config.yaml
input: "log_mel"
norm: "batchnorm"
stem: "single"
widths: [128, 160, 192]
label_smoothing: 0.2
weight_decay: 0.1
Rows from block 9 of a small sound classifier, named by matrix and row number. Rows with one number belong to one channel. Each number is 200 + 30 x the weight over its row's rms, rounded and kept within 0 to 999. All counts start at 0. After the name is the row's rms in percent of the matrix's.
After each channel's rows are labels from the 100 clips, of 14976, where the channel reaches its highest value: "top examples" is what is common among them. Only what is clearly more common there than usual is listed. The data: acted Russian speech (Dusha). In brackets: how many of the 100.
# convs0: first width-9 conv (model.blocks.9.convs.0.weight, 192x192x9, each kernel summed), inputs 96-191
# convs1: second width-9 conv (model.blocks.9.convs.1.weight, 192x192x9, transposed, each kernel summed), outputs 96-191

convs0.120,114,212,188,225,188,226,170,185,189,182,193,175,161,264,208,199,175,211,225,191,251,188,205,190,155,227,233,179,184,198,120,193,197,182,214,177,198,183,214,196,172,194,142,207,189,205,223,207,208,202,181,208,183,240,174,202,165,235,213,203,245,184,89,219,166,183,189,209,157,219,165,200,154,209,211,230,153,214,178,163,226,191,189,205,174,184,221,189,225,201,126,208,187,183,210,201,185
convs1.120,089,281,203,209,210,183,154,134,206,230,168,214,179,273,220,199,179,185,215,193,198,218,246,200,179,246,231,220,195,204,243,150,198,202,208,163,201,153,244,255,233,181,234,190,204,228,172,181,242,202,129,199,191,188,164,203,156,133,200,168,200,189,184,224,200,217,203,169,200,185,194,133,160,201,112,202,255,161,200,157,185,204,187,234,239,194,180,159,186,174,213,201,207,208,193,196,204
top examples: emotion: positive (96)

convs0.31,106,222,208,160,263,212,237,194,244,219,208,205,185,168,182,195,226,224,249,203,174,213,172,197,235,178,221,219,187,230,207,214,201,205,157,192,189,256,194,202,240,205,205,171,233,180,206,210,203,192,239,190,171,170,219,190,246,226,178,193,218,238,212,206,195,201,191,199,220,205,266,151,284,185,204,179,144,247,196,256,207,186,201,196,215,174,163,192,185,227,238,188,204,188,177,197,188
convs1.31,100,174,215,186,201,227,198,176,197,141,200,241,168,225,215,200,210,237,152,198,231,214,149,189,242,201,112,161,185,215,181,236,202,187,178,258,201,216,148,112,172,223,235,218,193,160,208,242,151,200,217,200,192,189,166,199,243,167,195,228,219,184,226,213,188,223,207,196,209,127,195,153,215,205,251,200,241,210,196,216,184,201,201,193,187,189,195,197,205,242,253,199,181,176,215,228,179
top examples: emotion: sad (60)

convs0.10,047,198,190,177,196,226,164,224,194,198,197,243,226,214,239,196,257,175,204,221,165,256,212,250,164,219,183,152,241,199,186,209,193,215,190,191,167,227,165,186,175,177,216,248,215,187,164,213,216,217,171,207,268,229,178,176,164,205,282,219,194,229,210,228,197,265,195,204,165,141,225,192,208,201,185,203,186,174,179,140,232,255,224,176,231,188,189,204,199,166,182,238,258,214,203,246,225
convs1.10,080,200,189,175,167,186,158,219,230,198,173,187,210,204,211,194,137,179,220,184,178,181,175,191,158,186,172,171,159,183,144,225,185,193,166,130,177,223,124,253,215,179,183,158,186,204,193,163,212,177,186,171,187,187,166,175,217,144,181,200,204,156,227,154,154,165,173,225,133,203,180,153,232,188,168,214,170,169,186,228,168,163,158,168,229,189,160,162,185,204,184,181,191,182,163,173,149
top examples: emotion: positive (95)

convs0.137,073,202,151,179,220,184,205,178,207,169,190,212,207,172,197,203,176,207,130,197,197,182,213,187,162,217,238,167,216,215,200,189,199,187,159,190,150,95,180,180,158,178,193,154,184,196,232,191,204,163,177,153,168,187,173,157,157,197,169,148,196,145,188,117,220,181,161,186,173,152,203,184,225,203,219,213,205,158,162,181,185,185,186,175,153,180,186,161,153,233,202,160,187,165,245,151,168
convs1.137,054,331,227,161,181,184,153,214,254,279,204,238,203,218,224,200,181,240,245,200,207,205,230,199,223,161,118,201,179,195,227,193,199,197,166,177,207,155,186,168,212,222,225,207,204,236,225,180,228,203,180,202,189,203,200,205,168,155,202,234,213,244,229,214,217,233,210,203,218,214,199,168,230,200,135,195,231,218,201,187,201,201,187,206,165,187,186,227,265,192,164,203,162,197,204,256,188
top examples: emotion: neutral (74)

convs0.37,083,203,168,172,134,244,170,214,171,130,218,205,161,161,164,192,186,210,157,201,201,189,183,206,154,230,240,176,192,225,193,202,198,201,176,139,177,190,202,235,167,231,201,175,183,212,219,197,174,193,191,182,194,224,190,184,220,191,196,195,207,114,204,195,233,208,190,191,201,231,196,175,197,211,177,235,190,261,195,170,219,206,205,161,149,162,180,192,230,229,182,188,200,194,222,174,195
convs1.37,075,213,188,111,217,183,265,192,225,220,217,228,262,182,195,203,193,231,162,200,211,201,210,196,213,145,156,212,242,206,210,109,204,202,136,187,203,111,205,141,181,238,230,232,198,231,228,172,200,201,156,200,196,192,217,202,122,233,201,154,213,209,205,172,257,235,192,203,250,224,196,159,220,207,118,199,249,231,196,177,199,200,201,183,165,187,196,199,226,244,225,200,145,200,217,212,171
top examples: emotion: angry (75)

convs0.98,121,194,223,176,183,243,212,272,170,154,236,179,189,196,164,203,222,242,210,204,200,168,183,210,181,246,255,177,240,216,199,173,195,223,209,190,207,223,246,269,132,200,196,206,201,213,237,248,174,220,213,222,192,220,157,217,210,177,217,181,182,153,231,190,186,212,205,188,237,247,210,193,196,227,159,177,162,239,205,167,224,243,202,215,121,176,245,206,205,272,171,223,210,197,214,204,191
convs1.98,156,126,167,186,204,195,178,202,161,140,183,166,177,160,165,199,207,163,184,193,184,180,178,187,165,183,242,184,212,175,153,172,170,192,167,191,189,178,192,234,105,135,167,189,191,221,175,200,175,182,238,180,198,203,184,186,163,166,186,173,220,160,184,215,202,185,189,202,164,235,187,168,166,197,167,201,166,240,195,188,218,189,193,194,137,210,198,223,234,219,197,177,245,195,206,155,237
top examples: emotion: positive (95)

convs0.20,044,199,210,214,210,208,145,190,231,189,205,248,229,248,218,188,245,182,178,215,195,210,207,238,170,204,185,193,226,199,175,211,200,207,160,206,192,214,171,199,173,171,222,224,193,183,177,187,213,250,148,250,233,217,191,210,137,198,230,251,206,220,203,246,201,232,232,201,177,134,203,218,236,187,204,202,179,169,212,178,241,236,217,181,191,197,168,237,188,167,183,282,240,235,196,223,266
convs1.20,077,198,186,192,164,183,166,226,246,202,170,191,220,219,222,195,144,179,230,193,184,183,178,194,159,206,190,179,163,189,147,234,189,194,159,132,182,209,109,262,195,187,191,164,190,212,194,154,211,175,190,173,189,190,169,177,227,136,177,194,225,165,216,169,158,161,173,241,135,198,184,150,239,187,167,229,167,177,187,238,172,175,157,165,210,191,159,159,208,225,184,176,214,184,167,177,151
top examples: emotion: positive (95)

convs0.22,045,219,204,189,220,207,125,200,219,207,182,248,224,237,244,189,258,188,208,215,172,211,196,237,165,213,219,141,215,190,169,217,189,205,165,186,155,216,186,218,177,163,227,218,199,201,167,207,205,223,192,207,243,217,168,172,118,204,257,235,203,223,206,244,210,241,186,197,139,163,194,215,216,198,179,191,165,183,155,170,238,238,209,171,211,214,178,191,185,156,179,241,242,196,210,215,216
convs1.22,079,199,186,189,165,182,165,214,230,188,163,189,219,204,210,194,143,176,212,184,185,186,165,193,153,198,183,178,172,191,132,222,189,193,162,134,183,211,105,276,200,185,182,165,190,199,187,151,211,176,178,171,185,185,175,178,222,142,176,191,217,155,232,146,158,156,174,237,147,180,186,156,235,188,163,220,174,168,186,214,167,171,160,163,220,191,156,162,185,212,184,179,203,187,170,170,154
top examples: emotion: positive (95)

convs0.102,093,168,239,190,204,207,209,214,187,174,226,187,181,235,155,203,159,184,198,208,220,175,138,205,151,222,184,216,195,233,146,207,199,221,181,148,195,239,163,222,196,192,220,169,200,134,247,221,137,190,226,195,201,183,146,196,200,171,234,196,191,205,197,232,177,217,200,210,221,153,210,164,207,184,163,200,166,251,196,170,156,210,199,156,216,157,185,199,237,209,211,194,189,201,205,185,198
convs1.102,109,150,185,188,215,181,169,198,126,193,194,178,134,211,188,202,206,227,180,181,212,221,230,210,190,162,190,200,193,203,114,243,168,196,189,172,193,244,199,191,194,214,186,216,194,213,182,244,240,195,250,191,198,178,223,192,227,123,183,187,218,209,235,209,249,241,204,216,193,212,190,144,184,188,226,208,250,223,204,151,199,218,206,207,175,204,194,185,190,168,233,191,222,212,174,194,205
top examples: emotion: positive (95)

convs0.175,015,204,180,157,202,196,176,191,166,179,209,222,206,211,161,206,166,183,151,171,168,192,200,195,154,172,190,179,187,196,190,146,190,198,128,212,150,200,174,195,79,120,178,153,195,164,184,186,181,174,199,160,190,184,155,163,155,193,209,177,179,200,206,216,225,199,180,223,171,135,195,154,175,207,233,209,175,201,178,200,200,184,182,143,68,196,205,170,209,181,210,156,206,184,195,153,187
convs1.175,008,254,187,216,220,186,221,180,138,189,191,169,176,156,214,223,191,216,185,205,234,187,185,202,211,195,175,212,208,216,200,199,229,228,185,174,198,212,166,187,152,211,205,176,206,185,238,174,235,215,185,202,193,174,186,225,222,246,128,186,234,142,215,142,186,171,204,181,273,174,171,185,188,212,157,215,145,137,216,178,184,215,198,205,186,210,212,193,173,226,186,215,194,177,226,186,209
top examples: emotion: sad (85)

convs0.124,095,208,183,195,150,235,206,217,153,164,209,225,245,260,159,206,242,199,190,201,202,250,171,246,193,205,192,187,260,193,203,173,183,196,219,198,175,212,189,191,291,224,213,246,195,192,179,223,183,190,213,181,246,223,186,175,196,181,275,205,218,212,188,290,174,255,186,228,182,221,201,206,188,165,164,241,235,233,188,201,217,260,214,197,278,186,190,191,212,170,176,189,241,191,176,244,194
convs1.124,101,205,162,196,174,178,176,188,195,163,164,173,214,184,199,190,179,155,187,170,180,189,171,183,155,204,189,177,180,179,156,205,175,194,140,149,174,185,123,224,180,162,171,175,182,198,178,178,195,173,159,167,174,168,167,172,196,169,176,190,178,152,210,172,126,156,164,196,164,171,184,170,206,193,167,194,134,138,185,200,179,170,164,168,213,199,176,166,183,174,189,177,183,190,176,170,159
top examples: emotion: positive (95)

convs0.125,081,183,212,217,208,248,203,224,210,227,238,182,168,231,214,197,222,246,198,208,225,252,255,218,206,156,243,190,227,197,191,213,201,214,131,228,195,195,204,235,165,160,239,215,203,234,216,212,239,224,192,223,235,234,202,207,215,186,227,209,219,227,169,190,203,225,208,188,145,222,236,173,205,205,210,179,136,283,205,196,250,213,233,225,116,214,235,215,209,239,169,227,220,211,215,204,229
convs1.125,109,198,151,171,180,208,201,173,206,176,148,189,207,167,248,196,182,205,126,184,207,177,165,189,172,164,146,169,177,184,154,236,169,195,150,140,190,220,135,179,129,196,181,162,195,198,198,162,187,179,152,176,187,184,173,186,235,186,175,233,210,113,152,230,171,210,204,204,177,163,194,172,207,196,162,192,156,234,197,189,196,190,188,177,166,208,180,179,251,205,199,173,157,194,197,247,175
top examples: emotion: positive (95)

convs0.114,094,272,133,182,211,162,204,227,149,197,224,179,213,180,214,192,223,181,136,206,179,210,197,197,190,171,223,230,170,254,230,151,201,202,162,236,207,155,178,169,162,142,207,204,201,176,176,166,196,216,155,210,248,203,226,209,209,167,203,182,211,131,229,219,239,196,215,218,195,203,210,221,188,203,199,219,198,151,214,248,188,183,208,150,222,225,196,221,200,212,234,209,171,222,215,193,209
convs1.114,109,168,190,197,182,204,285,235,241,216,193,173,204,170,200,214,213,153,196,192,202,196,250,200,188,122,220,180,228,203,199,237,202,192,117,213,198,305,187,202,187,193,217,213,200,210,196,226,199,202,194,201,236,196,232,201,218,250,202,249,215,221,207,182,209,170,210,199,190,191,204,201,254,205,216,200,113,219,201,226,202,204,213,235,159,300,218,199,190,180,219,202,139,198,204,184,171
top examples: emotion: positive (95)

convs0.19,038,223,183,149,207,199,169,167,204,200,187,207,181,202,170,199,188,200,160,187,156,199,194,200,165,227,210,158,195,210,162,167,187,200,109,191,151,160,163,190,119,141,180,169,194,204,183,164,208,162,196,153,201,204,188,161,128,200,193,160,157,197,185,182,186,195,161,207,146,129,198,166,189,210,176,207,154,222,155,165,216,196,196,163,137,191,187,160,205,183,197,153,200,163,205,163,174
convs1.19,015,336,190,197,198,196,216,227,244,208,241,211,232,204,251,205,220,200,205,180,198,210,219,209,211,211,173,236,181,214,224,255,205,199,177,145,212,306,167,157,231,211,209,211,206,59,208,160,205,206,228,206,211,204,205,214,274,228,216,208,207,204,242,235,207,214,191,196,229,205,189,230,248,194,223,195,226,193,204,184,202,210,206,224,227,162,196,191,196,238,194,207,208,212,198,173,197
top examples: emotion: sad (63)

convs0.23,099,215,189,220,198,217,168,162,205,174,155,191,163,268,183,200,206,211,182,198,220,219,198,187,147,213,244,140,172,231,129,175,184,153,224,186,186,161,203,192,153,189,126,195,188,177,248,194,229,193,174,200,190,227,208,194,174,215,239,216,224,167,155,234,166,190,186,202,168,201,160,198,209,246,221,203,225,175,180,186,244,187,210,194,168,239,228,186,255,214,175,199,181,176,295,180,185
convs1.23,077,309,240,170,227,183,140,164,218,239,183,217,167,244,212,193,198,195,227,196,221,233,295,195,144,215,226,238,208,172,248,190,200,208,183,211,208,186,266,244,206,214,210,221,206,244,227,180,257,205,190,196,195,194,196,200,155,162,212,125,203,211,177,181,189,209,208,194,192,192,204,166,197,195,215,203,238,192,190,190,181,195,212,258,247,211,172,147,169,162,229,201,144,200,208,172,176
top examples: emotion: angry (50)

convs0.47,095,229,203,210,264,196,145,140,254,189,182,227,213,161,219,202,216,192,184,193,189,206,185,191,172,191,215,163,131,189,171,234,191,186,230,217,173,223,198,198,171,178,121,160,192,134,289,182,162,179,236,172,202,195,219,178,191,207,208,209,231,196,199,221,166,196,173,185,189,183,191,184,265,228,199,192,190,250,173,215,192,190,183,197,216,179,198,173,247,195,147,172,180,177,217,161,189
convs1.47,078,254,231,325,230,211,180,221,179,182,218,194,134,201,177,196,223,199,240,198,226,208,201,191,228,262,190,165,163,170,172,246,198,200,215,183,203,184,214,160,199,230,233,280,196,255,189,206,185,202,282,200,212,179,202,202,243,229,202,214,190,164,167,163,229,156,200,219,219,228,209,226,203,200,208,202,190,200,201,182,204,200,208,225,187,150,208,201,138,187,173,203,221,195,202,254,222
top examples: emotion: sad (74)

convs0.106,046,206,203,185,201,213,128,194,222,199,191,247,213,232,235,185,245,188,172,214,177,223,202,241,165,215,201,172,221,192,162,217,198,203,171,203,171,221,174,199,170,161,223,220,189,185,164,204,205,242,151,233,238,229,173,197,129,220,247,241,218,223,194,222,210,242,209,201,158,132,204,185,232,188,197,189,189,157,181,179,234,233,223,171,182,207,174,210,191,163,164,268,235,219,193,226,244
convs1.106,077,205,188,185,167,181,160,229,242,203,166,194,211,213,219,193,139,180,225,189,183,186,176,194,162,204,187,174,162,188,145,234,189,192,164,126,181,215,107,259,209,187,189,164,190,209,191,149,216,177,191,171,187,188,167,176,230,141,180,192,218,165,219,164,167,159,174,238,129,196,181,149,235,188,170,226,171,178,188,235,166,171,152,161,216,190,158,158,200,219,183,176,212,183,166,173,152
top examples: emotion: positive (95)

convs0.131,078,184,207,187,184,190,276,212,344,196,199,184,222,173,242,203,194,196,190,233,202,158,186,205,155,168,198,198,180,150,183,185,220,189,210,168,182,181,172,211,160,228,206,180,192,179,235,199,173,202,181,203,183,193,232,195,182,244,211,204,210,178,182,175,208,186,187,216,206,182,236,216,257,214,192,159,190,180,187,206,203,201,208,171,182,187,267,195,190,212,158,207,214,194,278,180,197
convs1.131,104,194,185,175,171,193,226,188,280,169,170,216,246,186,170,196,185,207,174,197,163,193,148,193,172,175,180,182,174,182,172,103,168,194,173,154,192,136,133,192,164,281,197,157,195,139,192,139,158,183,166,185,202,185,196,189,146,205,185,123,178,164,188,189,185,231,190,197,176,166,202,179,239,196,152,193,215,182,195,189,165,194,190,145,170,182,197,215,176,236,183,180,169,195,190,215,188
top examples: emotion: positive (95)

convs0.103,117,238,255,232,222,187,210,206,199,218,226,220,167,224,223,197,249,149,244,197,217,205,208,223,207,196,242,197,218,216,185,234,212,223,164,226,177,201,241,217,194,145,208,231,227,240,222,258,231,181,209,188,211,214,209,181,245,187,233,230,195,251,163,198,155,227,184,221,164,211,254,214,188,244,170,179,132,260,170,176,227,220,207,230,163,250,235,182,226,157,175,182,213,184,229,222,187
convs1.103,097,150,211,195,214,205,165,190,93,205,219,183,165,218,240,206,194,171,201,202,260,198,229,196,164,227,160,195,161,209,199,257,230,193,226,169,192,216,200,225,136,145,197,164,202,247,193,197,254,203,219,194,200,185,159,196,247,160,188,219,266,153,174,209,192,226,204,199,200,196,194,163,165,209,169,209,155,215,197,183,168,198,207,270,204,175,168,201,248,135,242,199,188,204,216,227,187
top examples: emotion: sad (89)

convs0.176,128,216,236,173,241,240,226,220,264,214,222,167,186,184,219,196,240,245,219,192,159,210,170,212,196,173,244,157,211,196,197,215,187,213,179,219,175,262,203,229,222,203,191,176,212,201,239,247,199,189,265,181,191,177,194,183,251,208,217,233,186,213,248,197,237,199,169,170,185,231,243,184,267,207,191,180,161,270,174,253,205,210,168,192,224,207,180,171,183,237,186,179,195,160,213,183,164
convs1.176,141,179,227,212,229,222,212,160,156,119,174,208,186,217,187,210,207,232,125,191,252,189,128,188,173,226,152,199,166,235,129,244,210,194,155,192,196,224,161,170,125,206,202,214,187,161,201,193,163,198,243,195,182,182,195,194,247,187,182,234,212,129,223,200,223,222,190,213,203,161,205,167,188,206,221,211,233,239,199,164,174,195,224,189,134,188,209,175,226,216,237,197,225,191,193,218,194
top examples: emotion: sad (64)

convs0.61,074,211,216,178,194,183,148,198,207,212,201,193,187,204,222,198,183,202,199,210,158,182,203,182,127,163,206,155,213,189,162,210,196,197,148,191,148,192,179,224,147,148,185,124,200,160,172,214,201,198,189,182,177,186,142,165,132,214,176,213,200,223,199,173,208,180,152,204,124,143,208,166,183,197,192,191,190,193,144,176,174,178,177,174,189,192,204,159,208,168,152,193,179,161,224,114,188
convs1.61,067,165,175,190,155,165,197,206,263,216,163,163,194,204,210,194,158,172,193,178,156,179,173,192,169,200,205,168,162,159,147,221,136,183,189,134,178,203,145,264,184,184,176,161,192,209,173,164,206,174,151,175,182,173,191,179,240,138,176,180,193,157,202,191,177,172,176,218,149,211,190,169,206,189,177,198,181,209,189,206,156,177,157,162,211,217,166,141,202,228,212,170,174,185,173,194,173
top examples: emotion: positive (90)

convs0.190,116,208,217,227,266,178,210,192,221,210,206,233,187,221,216,188,285,186,253,204,233,188,208,202,223,203,274,225,194,212,210,241,197,212,173,212,178,192,233,199,201,166,239,201,222,215,231,255,230,191,230,190,232,209,193,187,265,173,210,228,217,267,160,224,164,209,171,204,176,199,257,186,221,218,175,200,117,249,152,173,218,205,215,248,161,190,212,175,256,214,168,184,209,176,200,200,188
convs1.190,107,148,208,253,210,223,202,229,101,159,239,195,180,213,211,200,196,152,174,206,233,201,203,197,198,260,175,208,198,198,203,263,213,194,235,192,196,250,201,212,138,127,205,180,216,203,193,209,186,198,239,195,204,196,188,197,243,168,193,223,258,149,132,174,174,226,212,197,205,242,194,208,134,211,235,201,162,256,195,195,171,206,197,223,181,165,178,198,246,140,237,194,214,198,204,214,196
top examples: emotion: sad (80)

convs0.65,072,275,214,232,259,195,117,189,184,187,223,199,187,216,139,203,188,209,175,190,160,198,212,193,182,264,202,165,150,185,164,166,193,181,219,240,170,142,188,169,165,161,173,164,187,237,171,169,189,172,208,165,213,188,166,168,129,249,187,185,188,193,202,159,201,200,173,176,173,172,208,217,191,180,242,200,158,172,165,206,231,196,199,171,211,211,172,171,191,184,197,164,204,177,243,155,184
convs1.65,059,302,203,210,191,192,185,176,233,243,161,204,181,189,245,200,163,217,238,195,200,208,212,198,241,279,221,217,207,195,245,239,196,199,139,219,200,185,212,158,203,148,225,225,198,238,209,209,248,199,174,196,183,193,160,201,205,159,196,223,194,232,166,222,210,216,214,209,203,197,194,167,142,196,136,198,278,216,198,205,186,202,189,229,137,185,181,160,252,195,196,198,207,202,177,235,200
top examples: emotion: sad (66)

convs0.191,101,241,209,245,244,203,182,188,211,205,193,212,147,256,215,195,190,182,213,203,238,202,188,187,195,237,241,208,185,199,153,227,186,187,206,185,186,184,215,187,165,216,180,205,213,207,216,212,231,189,207,196,201,221,225,195,222,248,199,229,247,220,108,250,154,188,193,212,190,200,191,201,199,257,179,205,155,219,182,142,225,188,221,227,167,245,264,195,253,208,133,191,188,188,262,197,188
convs1.191,067,241,175,189,176,189,163,178,201,234,198,218,153,237,187,195,166,193,169,194,231,228,269,184,156,224,177,226,162,179,262,188,201,193,228,216,205,160,257,249,197,181,241,216,205,241,181,213,252,204,174,199,191,197,156,201,126,166,205,145,222,163,105,171,176,212,182,188,200,212,199,77,177,211,229,204,247,153,198,214,181,203,191,249,177,206,194,141,190,178,206,200,177,205,198,193,174
top examples: emotion: positive (94)

convs0.144,096,228,185,174,257,225,208,186,192,171,236,218,228,163,215,187,213,175,157,203,226,220,219,197,206,189,184,205,177,212,153,186,200,172,202,164,206,118,219,220,169,220,262,199,207,224,187,186,222,210,224,211,185,224,188,209,177,228,203,216,269,140,187,233,249,189,199,190,205,204,249,151,263,191,201,220,214,193,200,140,213,176,220,211,186,223,193,195,228,222,253,216,186,190,215,194,206
convs1.144,076,267,182,182,216,179,223,226,249,204,239,193,223,182,284,191,214,228,211,208,197,208,263,192,158,138,103,220,191,204,198,221,201,191,199,215,196,193,188,192,171,250,180,178,212,196,159,226,234,199,206,201,243,205,164,199,236,300,200,169,197,227,191,210,192,227,163,168,203,170,177,186,175,200,245,207,232,145,200,248,215,200,208,209,218,193,237,176,138,206,232,202,137,202,199,199,182
top examples: emotion: positive (95)

convs0.56,072,216,208,177,177,194,141,202,188,231,186,198,161,194,230,197,193,216,197,207,149,197,211,191,145,177,209,159,177,189,174,218,197,197,177,186,138,182,164,214,162,128,202,138,204,179,169,217,221,176,188,162,188,199,162,151,165,227,193,192,191,218,194,165,222,190,145,185,154,137,208,161,207,204,189,163,181,215,139,157,179,192,189,176,208,196,211,150,220,192,166,170,196,156,217,130,177
convs1.56,058,158,177,178,162,170,176,200,225,216,161,163,158,202,210,194,158,178,232,186,153,180,170,193,166,200,184,162,155,159,171,235,148,182,204,138,179,194,153,271,206,178,177,166,191,222,173,172,208,170,150,171,174,172,175,175,257,146,173,162,180,174,185,177,185,165,183,206,159,211,191,173,198,191,176,197,192,194,192,205,176,178,164,169,227,205,170,154,184,213,205,162,190,183,170,192,179
top examples: emotion: sad (86)

convs0.184,121,213,231,225,238,195,191,207,198,218,218,207,163,232,208,192,279,161,265,204,246,195,218,216,224,206,252,221,194,225,194,248,191,218,177,223,183,180,236,203,205,154,221,218,224,241,221,255,238,191,220,201,219,216,200,194,263,177,225,230,208,266,179,201,158,227,179,220,170,213,261,199,209,244,184,196,141,251,163,184,238,212,220,250,164,200,215,180,235,171,168,186,208,184,217,218,187
convs1.184,108,184,214,240,212,222,180,223,101,190,252,192,168,212,235,200,204,160,197,205,241,211,219,202,183,254,184,208,208,197,199,259,214,195,232,202,200,226,235,232,154,119,206,177,214,229,201,222,217,201,227,195,207,193,173,199,258,171,197,219,249,164,149,201,167,219,226,184,202,223,196,191,133,210,216,198,150,250,198,190,167,202,207,240,216,188,170,192,252,134,233,197,185,197,212,222,194
top examples: emotion: sad (86)

convs0.141,087,229,176,170,214,208,113,175,167,182,171,205,208,226,196,202,202,186,169,189,195,201,198,197,180,196,231,160,155,215,179,184,207,204,157,204,152,119,187,220,129,147,175,168,197,192,162,166,187,156,168,147,189,200,157,157,151,153,200,164,209,166,218,212,207,204,162,225,202,165,195,132,167,198,202,222,194,191,156,173,203,196,194,173,135,163,178,160,225,183,207,151,209,158,178,158,168
convs1.141,050,203,204,258,202,218,208,164,198,205,184,175,283,173,214,200,211,235,226,190,201,206,192,190,194,241,258,261,248,191,147,194,198,206,231,222,204,158,197,223,193,202,213,176,199,202,193,190,231,206,203,201,208,203,235,206,221,217,210,149,192,249,184,196,228,175,196,194,211,178,194,234,228,197,179,200,178,242,203,212,200,204,233,177,214,154,199,165,201,264,240,204,237,212,190,120,218
top examples: emotion: angry (88)

convs0.188,152,183,224,199,182,231,187,230,218,208,235,197,224,241,179,195,189,163,232,207,180,156,168,204,207,200,139,196,170,165,182,199,215,188,240,154,185,201,209,206,195,249,183,213,221,185,191,183,174,205,231,199,208,254,257,195,198,253,187,194,179,218,150,191,256,182,195,236,195,196,166,197,204,235,181,200,181,237,198,189,197,202,216,146,176,192,279,197,253,164,144,201,209,194,201,203,190
convs1.188,125,195,180,190,194,200,209,207,190,178,212,212,201,219,172,198,180,212,252,178,193,220,195,196,211,220,205,205,198,205,206,125,190,198,235,164,192,116,193,219,212,236,218,180,195,242,196,208,146,189,177,187,209,206,229,196,92,238,200,166,160,229,239,237,211,206,207,168,254,213,222,108,212,207,163,198,227,228,204,164,179,208,208,184,227,175,240,230,218,248,230,188,204,202,224,182,210
top examples: emotion: positive (95)